Weights of a small sound classifier.
Model: arch tc_resnet, widths [96, 96, 96].
Training: muon at rate 0.012, 18300 steps, batches of 128, held-out accuracy 99%.
Rows from block 8, named by matrix and row number. Rows with one number belong to one channel. Each number is 200 + 40 x the weight over its row's rms, rounded and kept within 0 to 999. All counts start at 0. After the name is the row's rms in percent of the matrix's.
# convs0: first width-9 conv, stride 2 (model.blocks.8.convs.0.weight, 96x96x9, standardized in use), inputs 15-19, a 9 kernel for each
# convs1: second width-9 conv (model.blocks.8.convs.1.weight, 96x96x9, standardized in use, transposed), outputs 15-19, a 9 kernel for each
convs0.21,098,162,153,221,123,131,107,101,175,169,184,194,191,208,166,225,225,206,191,180,205,212,207,126,77,208,154,198,198,156,258,231,236,177,234,168,213,201,190,186,200,159,216,138,211,209
convs0.22,105,153,229,115,176,187,207,171,156,247,202,178,184,153,234,202,236,255,276,266,193,180,258,170,190,248,125,231,206,246,181,244,176,149,62,216,222,206,176,175,253,206,167,158,174,267
convs0.23,097,201,166,195,145,150,203,143,173,225,198,257,235,164,198,260,275,176,161,215,206,185,189,162,255,165,189,186,182,233,280,232,147,265,308,269,242,198,209,220,161,168,245,145,141,207
convs0.24,104,290,179,232,180,150,242,167,170,173,127,199,225,171,167,247,228,204,180,106,164,206,203,106,180,181,257,251,292,183,254,236,192,321,244,170,192,214,196,216,263,132,192,259,258,216
convs0.25,091,260,262,218,175,180,165,176,244,144,226,188,169,187,143,227,141,104,169,179,203,230,202,225,201,204,182,237,158,173,175,191,234,252,274,205,208,203,237,186,169,216,240,220,166,172
convs0.26,100,246,192,187,166,186,206,206,240,247,190,188,241,175,173,180,210,243,130,154,183,166,213,190,180,209,233,202,203,150,269,223,178,170,166,256,229,201,183,210,186,156,144,153,170,252
convs0.27,102,174,233,211,147,161,249,255,171,167,156,187,194,166,279,275,154,176,244,242,225,201,214,225,229,209,285,166,186,255,171,253,177,226,236,153,238,255,226,171,133,240,242,134,203,204
convs0.28,102,222,180,185,171,140,242,235,180,210,122,204,156,197,199,193,184,178,194,122,205,207,141,182,225,223,150,192,277,259,221,117,161,195,237,197,215,343,212,180,195,199,188,274,182,196
convs0.29,098,308,238,159,206,232,217,100,164,208,209,221,260,242,171,177,222,169,195,209,208,129,238,211,143,209,181,213,165,170,190,181,176,224,194,107,281,194,235,206,181,189,228,172,176,176
convs0.30,095,225,185,164,238,290,182,209,230,252,265,206,203,196,209,144,167,176,200,245,158,192,189,209,198,186,169,169,206,246,174,94,212,192,198,203,182,242,202,180,242,263,168,164,165,201
convs0.31,100,290,190,220,185,187,244,214,203,288,187,170,142,193,143,138,185,212,232,174,215,225,245,128,107,151,145,250,217,252,167,222,155,191,207,240,280,263,208,204,205,165,247,162,190,235
convs0.32,098,159,150,184,120,217,197,216,209,185,170,189,203,190,174,176,180,181,198,166,184,184,264,194,211,157,220,222,158,216,183,229,196,193,208,178,187,249,172,199,179,223,254,202,166,155
convs0.33,100,171,204,189,227,216,166,223,199,182,211,269,250,237,180,134,209,183,221,226,247,245,249,185,210,178,160,234,234,252,153,216,160,135,180,205,192,221,249,202,193,225,209,238,244,197
convs0.34,101,141,169,280,174,201,181,150,194,216,262,211,171,193,180,178,185,152,196,222,143,231,208,232,238,274,169,242,203,244,184,220,199,263,133,250,167,127,183,230,174,223,172,165,203,249
convs0.35,101,229,238,202,248,246,160,202,141,174,230,229,186,208,216,160,188,192,209,172,276,255,215,165,129,218,257,290,183,240,93,112,240,251,210,195,213,233,200,271,260,201,154,188,234,162
convs0.36,099,199,288,191,219,159,170,196,337,255,158,113,174,206,228,205,196,120,227,179,230,112,144,215,223,214,166,226,187,212,207,216,260,210,145,190,190,199,209,138,182,217,216,182,252,216
convs0.37,100,274,141,188,246,185,182,176,185,241,184,177,206,245,236,243,204,162,210,158,191,147,198,168,250,274,180,230,299,164,145,181,211,130,185,141,206,188,209,202,220,185,216,225,245,253
convs0.38,108,172,204,335,243,134,212,211,155,213,272,164,188,156,240,184,175,237,219,267,166,124,170,231,179,163,182,225,234,249,169,211,172,227,238,211,180,185,198,249,207,186,283,165,156,243
convs0.39,098,255,184,157,220,134,229,237,206,222,221,212,181,169,231,179,161,231,147,179,205,235,191,287,140,162,229,186,240,228,201,123,237,220,205,213,228,244,207,211,164,212,199,245,181,211
convs0.40,102,246,275,147,216,164,235,214,177,246,248,224,161,168,264,176,184,210,185,168,186,225,117,173,182,193,129,158,207,196,167,155,248,247,207,162,220,217,197,199,180,234,242,149,212,188
convs0.41,105,252,161,168,138,207,177,220,261,199,155,199,159,197,241,203,162,238,257,123,285,252,199,251,233,236,257,299,235,225,189,243,173,200,186,291,168,153,233,163,215,256,261,193,99,172
convs0.42,102,136,149,88,113,178,165,230,268,192,214,187,203,173,213,273,200,191,170,154,193,192,274,234,189,274,201,193,152,247,274,192,231,226,250,152,133,149,167,159,149,208,203,175,270,220
convs0.43,101,163,193,197,208,302,164,178,233,217,213,219,173,270,209,216,227,157,155,217,191,240,175,243,192,204,135,177,232,182,142,237,289,253,160,206,252,214,280,271,265,236,218,173,243,233
convs0.44,100,236,155,260,264,282,243,233,221,206,167,136,156,198,184,191,234,168,191,205,175,201,217,254,223,182,170,208,224,153,261,215,170,265,208,162,167,179,160,239,218,246,187,180,203,275
convs0.45,096,206,227,155,164,169,185,170,190,239,203,205,180,187,200,155,147,228,158,219,211,167,229,181,184,207,170,266,217,303,218,234,163,196,181,165,177,176,245,216,190,225,225,205,205,258
convs0.46,098,196,242,180,167,214,188,187,163,196,166,157,127,222,236,172,210,221,253,207,163,186,207,212,212,273,238,191,192,162,185,146,271,133,123,183,250,181,230,246,159,258,274,217,202,229
convs0.47,094,145,197,170,206,262,234,173,107,200,215,183,145,207,244,218,163,236,234,193,178,261,272,265,236,227,204,204,208,199,192,164,181,209,234,219,217,234,193,275,244,227,208,217,216,186
convs0.48,101,215,191,203,221,220,215,270,235,192,184,201,200,196,162,203,224,240,127,223,133,188,163,176,224,155,156,154,225,189,249,185,214,171,160,271,172,134,149,255,216,219,193,167,162,207
convs0.49,103,154,146,226,182,280,187,196,147,143,207,175,242,177,204,240,198,194,193,262,180,206,167,171,207,190,197,132,230,157,273,184,181,159,313,253,229,204,213,204,216,157,165,157,204,214
convs0.50,098,223,131,236,213,178,231,151,189,181,216,153,251,201,172,196,266,176,239,212,234,272,210,253,158,232,183,197,167,185,170,169,136,188,224,212,223,110,204,246,188,153,155,315,186,158
convs0.51,096,177,186,205,287,256,190,229,191,237,211,225,197,236,207,169,250,231,262,144,243,216,311,231,183,204,192,283,175,281,173,225,184,89,223,264,210,214,166,196,234,204,178,209,245,176
convs0.52,099,160,209,218,170,194,197,298,196,258,213,207,138,180,177,217,187,214,240,270,156,216,195,189,201,179,190,177,270,174,212,139,122,154,207,157,194,204,178,175,164,143,148,180,162,226
convs0.53,101,196,185,224,197,281,213,167,219,215,162,178,190,271,198,204,210,215,126,213,179,195,221,223,223,211,266,224,199,209,189,208,178,264,179,265,191,194,213,185,147,203,148,182,181,196
convs0.54,100,208,144,165,142,174,175,211,194,160,288,272,207,176,212,176,191,205,193,224,250,241,162,272,172,119,188,132,190,106,151,231,239,306,242,272,217,129,197,228,223,222,182,269,262,221
convs0.55,092,161,165,292,181,197,146,254,117,191,173,154,244,246,184,183,236,214,202,251,200,175,216,204,212,249,183,236,210,170,168,172,135,181,158,159,258,243,174,172,240,116,121,136,172,173
convs0.56,100,214,193,268,202,177,148,212,222,199,221,225,251,231,155,211,180,197,202,358,177,175,197,214,154,215,166,178,144,209,166,225,108,242,206,143,178,284,238,200,198,203,225,272,271,238
convs0.57,102,198,189,165,203,183,195,238,228,178,182,214,172,184,188,189,227,184,219,203,199,198,178,217,193,180,239,326,185,234,221,194,199,186,135,170,148,180,206,158,267,202,157,194,237,190
convs0.58,097,148,205,180,177,268,230,159,166,169,196,168,181,184,209,199,223,187,193,252,186,190,202,132,165,240,141,207,172,180,188,158,198,225,197,227,177,212,186,206,182,256,236,211,187,261
convs0.59,100,235,189,229,214,171,181,210,289,199,187,258,202,159,229,201,157,207,186,188,268,268,172,252,160,161,207,124,211,229,231,214,226,145,164,211,175,164,169,211,229,197,223,220,189,185
convs0.60,100,242,252,220,200,188,221,244,252,250,207,216,244,204,276,236,206,200,225,103,253,135,224,196,190,187,265,217,218,179,258,171,182,177,159,186,239,194,161,205,262,241,187,206,180,245
convs0.61,098,221,199,160,168,136,181,205,176,177,194,191,152,175,190,147,249,208,202,283,199,212,151,155,167,320,171,230,193,213,159,178,134,264,228,207,102,225,201,192,174,223,226,246,223,221
convs0.62,100,212,239,142,132,140,193,207,130,180,184,260,246,152,201,200,216,199,189,249,158,258,167,279,159,201,155,210,290,267,216,234,149,231,165,274,164,235,223,191,193,246,192,255,166,156
convs0.63,104,167,215,138,208,210,207,213,149,236,236,169,204,220,187,147,189,198,169,169,233,160,187,174,152,191,212,154,178,232,253,255,160,237,183,225,210,244,319,193,229,149,207,232,193,192
convs0.64,103,215,192,196,176,225,243,138,145,250,179,202,239,184,167,234,220,179,295,146,172,224,200,296,220,177,194,317,126,183,233,180,156,157,135,194,222,203,222,239,215,187,235,181,201,206
convs0.65,098,137,149,162,135,202,172,208,211,230,182,152,215,218,268,234,209,159,195,200,229,193,239,244,207,228,184,195,254,180,195,155,157,154,232,124,200,148,177,205,233,173,172,207,157,234
convs0.66,101,259,268,215,170,237,170,219,238,143,171,202,133,166,188,193,206,184,189,204,195,217,141,249,186,200,205,179,221,214,128,195,139,181,199,218,204,242,194,212,162,220,195,183,175,171
convs0.67,099,163,172,146,210,216,295,257,268,267,243,129,185,251,221,162,170,252,152,217,193,193,244,182,230,159,238,157,232,167,173,253,180,199,186,209,190,176,196,185,233,227,237,207,211,270
convs0.68,104,228,252,161,174,195,175,157,292,276,193,159,281,200,199,169,203,203,154,168,203,206,241,208,160,220,143,160,214,167,199,208,272,181,148,203,206,197,283,169,242,218,167,206,190,240
convs0.69,101,233,194,209,206,175,211,249,232,201,217,248,212,194,245,181,228,159,200,237,213,205,214,166,149,229,137,217,192,248,232,182,138,241,122,200,179,221,222,211,208,207,200,236,246,249
convs0.70,096,275,308,223,253,165,204,245,253,241,196,157,204,190,185,182,216,170,190,211,150,251,199,178,264,163,240,186,209,170,161,177,280,179,125,264,256,201,256,182,161,220,238,218,237,202
convs0.71,100,242,234,202,126,219,150,234,147,175,246,217,183,227,201,187,260,160,205,224,143,202,206,191,207,242,261,131,173,303,228,188,319,255,215,178,161,208,225,264,190,202,200,179,265,213
convs0.72,105,240,192,189,209,241,180,215,195,192,188,246,296,228,183,230,214,185,242,156,172,188,172,170,260,291,286,243,183,205,220,149,209,239,213,167,146,199,204,210,224,205,176,162,237,228
convs0.73,097,271,186,198,212,206,286,204,192,158,180,230,152,220,136,146,252,145,188,174,247,199,192,164,151,242,187,167,192,274,192,233,193,236,186,171,259,195,185,189,212,240,209,175,189,119
convs0.74,098,152,212,210,229,197,235,198,176,184,230,151,176,174,241,198,121,194,301,201,305,330,192,162,180,187,170,214,149,200,158,209,187,235,134,106,130,167,206,246,225,220,171,154,209,189
convs0.75,102,205,213,146,135,72,155,204,207,204,216,238,172,174,217,224,189,251,198,199,213,167,213,214,195,154,212,239,206,240,181,198,154,228,219,202,220,218,222,180,148,137,195,135,147,208
convs0.76,099,213,220,151,229,239,193,213,270,201,131,179,227,250,179,199,201,195,197,229,257,180,251,169,281,176,196,147,197,173,268,235,205,242,142,175,245,176,231,203,206,253,225,177,263,224
convs0.77,099,223,231,172,159,185,158,224,130,246,271,235,252,274,237,203,181,187,254,196,201,269,280,230,256,172,124,269,199,184,144,228,220,230,230,314,200,194,218,145,221,172,274,171,140,179
convs0.78,095,201,182,178,183,160,235,269,162,131,130,189,215,189,150,204,270,215,222,273,225,136,177,231,125,201,159,199,166,163,206,260,180,140,261,266,240,222,257,188,237,233,181,133,211,229
convs0.79,105,223,267,148,192,211,237,207,208,192,194,245,195,209,161,177,256,228,243,288,164,198,195,213,133,252,217,277,174,157,287,216,170,199,251,213,201,231,219,205,144,192,150,208,245,181
convs0.80,100,137,208,162,154,253,218,251,222,154,176,252,284,211,194,180,224,175,169,214,312,253,219,158,225,151,121,198,197,221,181,234,187,214,126,203,204,211,223,243,227,260,229,244,203,167
convs0.81,099,172,177,200,186,157,211,196,180,182,132,206,180,201,156,202,206,254,232,222,138,92,260,146,222,161,156,179,196,137,219,207,223,185,182,138,199,244,219,180,201,217,295,255,247,232
convs0.82,100,213,168,203,149,144,220,221,234,237,173,148,174,169,189,220,161,182,246,190,213,226,180,294,133,161,189,213,229,183,210,189,198,189,203,203,162,215,239,223,201,201,140,122,193,170
convs0.83,104,126,235,199,225,220,117,185,254,119,257,202,203,215,212,168,157,215,177,228,178,210,264,196,214,130,195,176,267,180,239,273,233,271,175,276,234,200,145,171,212,235,222,166,252,225
convs0.84,100,264,268,190,222,163,195,180,197,136,168,164,182,208,196,206,250,204,169,278,99,256,201,202,203,327,202,212,229,153,149,175,106,151,175,206,192,247,172,213,184,227,213,206,265,257
convs0.85,103,212,153,245,235,139,171,218,198,135,171,248,212,177,166,231,222,159,262,191,263,212,188,147,128,168,209,222,103,227,229,259,139,206,226,193,209,192,175,200,234,138,189,196,247,160
convs0.86,100,108,151,206,239,119,157,192,227,213,232,245,171,214,184,183,195,163,244,199,201,190,121,159,151,244,145,106,219,194,213,195,173,204,219,149,158,216,199,235,284,187,193,190,212,158
convs0.87,102,216,211,221,262,247,265,212,223,143,232,215,220,164,231,224,161,244,198,254,185,237,167,198,173,237,229,198,224,278,165,154,210,182,171,241,186,233,172,222,221,276,223,234,199,187
convs0.88,103,183,180,194,229,241,194,189,153,235,211,199,191,227,230,144,206,226,243,156,162,123,149,157,238,214,253,242,180,167,147,158,218,134,139,215,180,208,171,246,237,222,262,174,243,216
convs0.89,098,141,100,152,141,164,247,216,264,212,162,214,228,237,262,207,205,253,208,261,152,199,180,196,208,218,216,224,179,184,185,214,224,158,158,197,194,169,181,205,196,206,229,162,200,205
convs0.90,106,251,233,141,212,214,119,276,168,185,180,185,228,212,163,256,198,215,189,151,169,216,254,252,223,229,189,161,175,228,216,178,180,209,219,214,244,288,167,175,277,193,183,205,182,198
convs0.91,099,187,149,157,274,308,234,258,210,148,140,165,190,174,224,199,201,219,194,146,206,202,142,236,235,197,270,174,190,183,115,186,151,200,224,258,209,220,226,194,194,193,213,168,198,265
convs0.92,098,170,154,212,228,204,225,197,258,255,203,180,191,219,244,236,179,173,301,272,214,158,239,214,215,237,172,171,220,111,183,156,220,141,192,223,189,145,156,159,257,242,159,145,193,164
convs1.21,116,263,312,297,244,242,258,223,176,226,232,179,251,170,135,182,203,191,262,176,202,200,214,144,174,147,164,133,147,151,198,233,194,147,255,205,212,218,196,201,214,218,237,220,262,215
convs1.22,101,323,257,287,245,216,204,179,166,175,187,260,180,196,194,137,260,221,176,227,256,226,204,157,239,234,192,270,176,219,229,210,154,221,225,206,235,259,224,178,201,217,250,191,178,157
convs1.23,091,190,162,205,118,169,215,203,187,260,173,245,233,224,276,174,195,199,161,260,202,134,133,162,219,226,247,212,130,218,173,256,152,198,169,221,254,138,121,160,231,190,211,222,228,205
convs1.24,114,131,186,137,239,215,196,232,159,248,207,209,243,213,198,228,203,231,212,205,244,181,217,208,182,153,165,184,220,220,204,101,172,175,221,203,102,216,235,214,274,238,238,263,282,205
convs1.25,075,223,267,184,165,223,216,188,177,161,262,235,263,182,241,173,210,250,195,235,200,212,250,221,223,225,224,211,229,194,198,190,214,252,265,263,231,185,190,189,152,207,187,163,155,212
convs1.26,108,160,194,240,191,217,232,198,226,155,135,221,205,193,225,194,219,192,193,170,207,259,198,209,146,187,276,172,271,228,196,212,164,183,191,264,238,243,178,159,171,209,177,135,191,182
convs1.27,092,174,254,247,218,230,181,202,179,130,199,155,165,219,245,198,189,198,251,241,221,196,133,254,263,187,247,195,251,222,231,273,245,206,177,238,246,216,216,269,224,239,192,236,164,234
convs1.28,100,139,157,238,161,159,176,236,253,146,261,241,181,137,160,169,174,187,225,187,217,211,243,293,205,228,160,172,153,178,228,234,198,201,128,243,177,200,176,244,205,275,235,278,282,237
convs1.29,110,258,133,165,216,190,193,210,128,259,201,223,172,161,172,167,221,175,172,165,161,131,175,170,200,178,176,217,128,147,121,242,182,223,200,131,263,289,217,262,149,242,218,247,223,263
convs1.30,089,245,170,207,188,170,255,270,259,194,204,119,169,158,170,160,132,222,233,283,196,201,216,153,172,239,145,233,289,147,185,194,231,219,172,108,242,207,274,215,256,219,198,218,172,234
convs1.31,088,225,201,226,134,220,171,204,215,234,235,248,175,225,207,218,314,231,143,176,163,141,177,183,256,223,220,261,195,206,161,185,202,145,282,220,221,218,215,187,151,259,154,186,137,197
convs1.32,121,214,181,210,110,183,193,158,164,283,194,221,139,198,219,129,142,206,207,166,199,242,190,242,267,277,221,221,147,153,169,209,226,164,150,159,127,226,212,181,246,230,236,277,265,229
convs1.33,098,205,188,232,171,238,206,153,197,240,188,167,102,153,140,93,155,205,160,198,190,203,171,156,252,96,218,219,236,201,184,231,202,174,153,159,164,202,267,219,196,204,171,176,132,240
convs1.34,105,225,166,160,195,245,186,191,130,215,235,223,209,195,199,216,231,271,255,197,226,185,247,252,204,266,127,195,221,192,195,173,178,165,203,145,155,134,253,180,255,266,172,207,213,240
convs1.35,095,172,186,230,191,191,179,160,206,158,244,201,233,167,241,230,260,218,190,200,203,220,203,267,175,234,202,315,252,229,220,187,246,217,204,188,193,163,213,155,229,151,159,158,159,217
convs1.36,090,187,246,240,155,195,175,219,252,259,135,207,229,231,214,152,199,172,206,195,218,188,173,271,170,213,218,230,209,216,215,215,145,210,210,199,237,233,171,150,183,181,270,190,231,123
convs1.37,099,210,185,214,224,201,151,208,221,270,225,213,173,253,139,244,234,218,202,189,202,163,193,231,235,188,198,147,280,318,242,249,219,206,174,244,243,245,281,245,237,224,174,187,208,131
convs1.38,098,234,216,254,147,166,171,163,145,137,242,243,205,239,201,208,138,238,203,271,159,193,209,176,89,182,177,199,212,245,173,199,163,191,229,170,151,145,220,162,146,223,206,165,112,210
convs1.39,105,281,242,223,289,205,248,225,254,130,247,207,103,204,275,230,213,178,183,222,218,229,239,154,136,189,191,160,123,164,247,238,208,211,179,198,220,216,95,249,203,195,208,212,246,181
convs1.40,091,212,213,177,201,214,207,165,294,193,248,183,226,206,233,261,261,144,168,180,195,260,161,156,191,202,270,275,216,183,152,138,189,258,258,218,227,186,196,243,155,197,162,164,237,178
convs1.41,110,201,200,240,184,179,153,174,142,109,216,168,135,173,246,227,206,203,185,182,207,255,179,99,213,208,179,199,194,184,218,192,206,186,143,143,218,226,193,237,247,220,178,163,125,202
convs1.42,112,247,267,316,240,229,281,249,205,218,166,174,152,227,133,165,170,172,154,230,142,202,145,122,176,140,174,159,246,182,242,203,195,194,167,107,201,261,221,246,175,221,245,236,263,233
convs1.43,096,161,143,208,254,192,203,231,255,230,228,176,240,268,196,235,274,236,207,220,195,258,190,209,262,181,172,219,216,256,227,193,236,207,165,160,230,217,181,185,163,256,198,164,270,133
convs1.44,112,141,207,241,210,197,202,140,211,188,254,195,244,211,233,234,243,193,213,233,170,213,232,196,176,188,254,157,201,214,201,190,197,173,141,80,250,161,243,190,191,138,172,173,215,184
convs1.45,098,231,180,276,175,184,163,134,106,113,260,204,242,221,207,217,239,253,220,219,235,251,182,173,235,175,194,150,157,201,212,188,163,182,233,146,164,126,185,242,112,221,197,219,152,170
convs1.46,088,223,159,204,119,241,113,145,202,220,240,220,234,295,248,137,243,290,171,254,230,234,199,225,263,199,226,248,230,335,184,196,118,112,207,211,233,181,213,137,131,116,135,236,159,134
convs1.47,090,203,175,216,233,209,202,163,172,172,230,231,207,234,183,174,224,192,253,254,253,271,267,222,214,228,260,225,236,279,275,173,171,218,178,172,193,231,205,151,207,226,142,201,221,222
convs1.48,098,157,214,286,189,218,178,223,201,167,195,203,149,255,221,204,180,200,195,202,179,241,187,281,176,156,184,156,204,198,181,205,215,196,167,239,254,138,182,195,222,209,242,244,219,174
convs1.49,112,202,216,214,278,265,151,270,169,175,191,215,182,186,221,128,242,179,161,192,182,230,177,136,195,220,245,205,258,212,164,201,92,263,218,276,186,151,219,169,208,164,236,203,242,149
convs1.50,089,235,180,212,255,229,145,117,169,131,163,154,238,167,185,188,176,241,205,130,217,242,216,138,172,156,188,190,212,205,234,207,192,146,208,240,190,176,294,177,207,220,254,207,263,246
convs1.51,106,194,201,242,164,200,197,219,275,153,258,236,126,217,243,163,185,136,211,151,168,175,180,182,185,159,197,164,156,171,221,219,264,191,185,164,187,152,216,174,233,217,209,167,164,153
convs1.52,099,199,220,258,168,196,184,141,158,186,233,214,116,222,288,212,187,212,223,203,152,217,184,253,139,183,220,165,200,188,174,195,170,181,175,205,148,205,187,206,186,259,235,259,207,184
convs1.53,106,162,194,227,199,171,210,215,103,164,117,155,234,182,143,258,167,122,248,214,148,231,204,140,123,125,233,164,248,233,184,202,154,205,144,203,218,170,255,191,160,209,203,173,208,189
convs1.54,097,234,178,155,150,169,240,206,217,203,170,133,132,216,207,273,211,201,220,237,193,190,239,138,122,183,186,143,118,173,160,232,216,162,241,256,230,229,241,171,205,179,243,167,173,177
convs1.55,085,203,147,231,237,138,138,136,257,258,270,172,276,257,165,284,250,210,177,184,224,211,240,256,206,246,254,185,145,156,214,174,198,193,201,181,178,176,167,178,185,236,252,140,258,271
convs1.56,095,168,215,212,230,207,288,229,197,151,173,69,226,217,143,247,184,175,223,161,139,219,130,209,218,154,173,244,227,243,226,214,163,221,211,181,161,249,177,235,183,239,216,194,167,156
convs1.57,103,199,199,137,196,125,108,199,211,146,170,233,190,261,246,176,197,213,187,271,197,227,263,196,247,237,194,285,177,113,116,152,231,228,199,244,251,133,101,150,94,212,135,108,199,175
convs1.58,120,194,231,240,136,210,223,200,246,195,197,197,158,185,131,204,127,172,215,203,127,135,191,202,193,199,217,191,205,213,180,231,196,174,152,124,276,152,262,205,258,146,216,246,204,258
convs1.59,098,115,232,209,220,186,265,228,214,265,169,242,265,179,197,165,173,265,230,201,186,252,194,248,151,184,179,153,189,141,194,234,226,191,145,184,175,233,160,164,158,141,230,182,201,178
convs1.60,096,224,223,277,266,246,219,217,231,245,222,112,154,183,191,164,204,118,245,233,201,253,259,250,154,224,224,173,160,199,256,197,204,174,157,155,235,143,212,164,154,164,184,150,107,128
convs1.61,112,272,236,168,207,221,167,167,225,217,250,104,231,227,197,245,149,157,125,172,237,159,192,165,214,173,266,208,309,289,209,172,196,253,159,268,165,227,256,218,216,185,182,253,238,117
convs1.62,100,181,175,205,198,227,208,194,204,210,186,214,206,147,122,163,186,242,202,144,176,150,210,160,123,151,156,218,191,219,173,142,206,196,133,173,197,188,193,150,206,217,201,213,219,268
convs1.63,100,138,170,183,135,222,148,190,213,238,215,319,293,283,157,180,242,247,301,251,154,229,189,233,215,244,191,191,199,168,159,171,191,170,188,277,135,136,137,168,208,209,216,128,241,135
convs1.64,093,231,259,198,206,230,264,266,163,176,250,154,163,139,134,231,196,224,125,238,170,166,173,145,189,195,157,219,209,221,198,253,211,224,265,266,241,241,198,221,232,167,171,215,240,219
convs1.65,098,188,173,174,191,173,220,166,202,248,216,183,196,213,183,136,188,221,216,113,199,207,134,172,162,222,170,227,139,144,260,221,155,147,177,242,197,174,227,179,185,232,209,208,302,202
convs1.66,105,220,197,255,186,203,152,147,248,158,232,280,207,221,191,215,257,200,162,169,207,202,167,212,261,209,220,156,150,218,201,180,164,118,182,256,321,153,221,168,252,223,167,237,224,127
convs1.67,095,164,230,164,153,218,112,175,219,180,189,149,220,180,199,234,164,155,220,132,270,250,222,195,225,242,209,168,221,222,215,268,187,174,184,191,205,135,215,224,195,168,218,197,93,128
convs1.68,097,209,135,118,203,173,222,161,149,87,171,207,186,168,193,161,187,179,141,141,203,225,178,168,225,254,241,209,150,156,239,212,156,164,244,177,187,292,216,157,255,225,255,236,189,196
convs1.69,107,234,205,266,257,220,220,188,266,179,220,168,107,211,107,146,199,242,192,172,187,249,214,162,199,176,189,182,237,219,228,176,237,111,220,161,263,207,250,192,215,251,167,242,196,187
convs1.70,105,256,219,191,185,194,165,235,222,241,172,247,198,192,170,137,192,194,143,217,174,209,121,192,139,244,199,225,206,185,156,229,202,252,201,246,228,206,132,125,150,139,182,190,171,208
convs1.71,088,236,221,173,183,159,147,150,159,244,264,204,225,278,155,223,196,206,197,189,240,218,130,179,218,245,220,246,263,219,165,203,183,213,236,216,203,283,223,131,277,267,203,162,208,254
convs1.72,104,199,153,228,213,122,188,174,190,133,194,183,192,172,189,191,258,184,170,228,216,138,212,145,186,173,197,188,143,249,168,157,150,221,224,142,221,243,218,221,216,184,213,265,204,131
convs1.73,107,266,276,212,240,196,232,234,148,217,237,103,131,230,192,207,242,189,214,202,191,113,198,225,234,253,205,158,111,132,226,201,246,203,203,244,241,210,179,132,205,206,205,159,193,179
convs1.74,108,288,223,166,194,200,229,244,151,165,237,184,269,237,184,273,139,223,201,212,210,160,200,178,140,166,151,220,118,157,200,186,234,158,152,170,197,191,179,208,180,220,209,191,195,153
convs1.75,103,206,129,207,192,177,171,217,238,233,176,179,201,193,175,172,155,151,127,282,208,191,150,164,190,185,199,255,171,210,125,131,241,251,202,178,261,173,161,207,131,290,240,219,198,219
convs1.76,096,117,208,229,219,196,141,133,115,227,221,186,221,237,166,202,179,274,219,116,225,195,166,167,180,205,243,218,206,195,247,273,199,228,250,215,218,158,227,160,199,180,99,190,120,171
convs1.77,082,112,165,163,175,241,136,171,128,143,267,164,139,152,183,166,204,302,259,188,202,231,242,208,176,271,157,216,279,249,226,159,146,212,257,191,208,196,134,207,262,237,248,265,227,233
convs1.78,100,249,262,221,228,223,207,259,225,231,254,246,243,169,204,254,209,206,176,268,169,208,169,169,205,175,217,246,238,209,171,196,204,180,226,214,186,172,212,217,229,176,205,179,205,196
convs1.79,087,238,236,155,159,205,180,152,117,202,197,137,187,242,301,231,185,139,172,186,229,175,176,216,239,215,269,241,123,172,202,201,200,246,190,320,199,186,221,245,233,108,199,185,263,160
convs1.80,102,187,232,160,242,179,177,195,182,177,251,232,188,214,229,178,194,80,94,145,210,231,174,128,126,248,289,243,118,183,223,287,186,202,153,187,249,179,168,163,130,187,185,179,233,146
convs1.81,103,214,213,207,158,224,124,250,198,220,170,186,211,203,194,119,157,189,222,179,202,194,229,152,182,193,324,277,227,248,129,167,219,119,231,268,248,256,198,237,240,180,138,200,240,105
convs1.82,107,234,210,171,173,207,152,230,230,204,174,150,177,165,184,140,179,206,194,202,131,279,157,213,204,193,185,134,119,158,158,246,202,192,241,209,90,181,220,222,271,250,212,266,253,153
convs1.83,090,109,202,223,191,161,184,208,216,217,229,168,161,315,183,222,183,197,200,232,224,162,176,217,134,211,178,260,231,227,192,257,209,130,206,304,287,169,241,285,219,239,234,282,219,246
convs1.84,097,218,211,164,208,247,234,201,174,154,168,151,226,248,213,229,267,239,282,158,127,142,201,184,240,282,280,181,257,213,230,199,153,201,187,168,180,227,234,243,203,126,164,233,216,177
convs1.85,110,131,195,244,202,187,212,190,181,164,198,165,189,174,202,227,212,198,229,242,253,165,173,227,207,258,206,147,244,182,212,148,203,215,203,218,214,229,162,177,160,147,210,165,200,155
convs1.86,106,160,170,207,243,168,188,231,234,202,233,236,143,205,193,157,121,91,236,243,199,189,276,227,98,212,88,208,267,166,173,178,222,184,245,180,175,250,211,228,253,267,266,230,142,186
convs1.87,089,177,210,194,206,183,176,210,108,132,164,141,154,123,135,208,226,295,211,198,218,165,216,216,197,225,206,152,248,175,222,213,265,267,278,172,164,209,247,203,249,206,222,193,122,161
convs1.88,103,126,237,136,168,149,169,200,184,222,227,239,159,303,271,211,218,226,279,214,216,238,166,212,174,226,233,197,242,161,216,148,179,155,222,205,188,173,173,183,219,209,165,214,231,156
convs1.89,104,208,132,177,185,212,208,136,231,238,227,217,236,212,168,199,239,142,257,230,142,139,190,251,234,180,147,217,150,200,174,223,164,199,173,226,214,232,146,189,157,165,202,183,139,159
convs1.90,099,228,306,168,192,188,225,144,234,122,238,156,190,119,187,205,199,240,139,174,210,282,183,158,221,253,206,234,170,180,186,173,238,170,199,228,185,171,217,197,183,337,169,163,234,224
convs1.91,105,132,218,190,240,203,136,169,209,237,173,179,193,172,232,222,200,198,219,193,221,221,233,265,230,170,154,211,251,210,107,174,168,159,207,165,204,167,223,135,296,136,222,256,250,202
convs1.92,090,252,217,286,252,200,180,155,140,109,239,174,76,200,233,258,152,189,176,161,168,264,230,174,168,195,169,268,164,101,218,255,196,176,235,151,208,168,207,198,205,162,220,239,219,231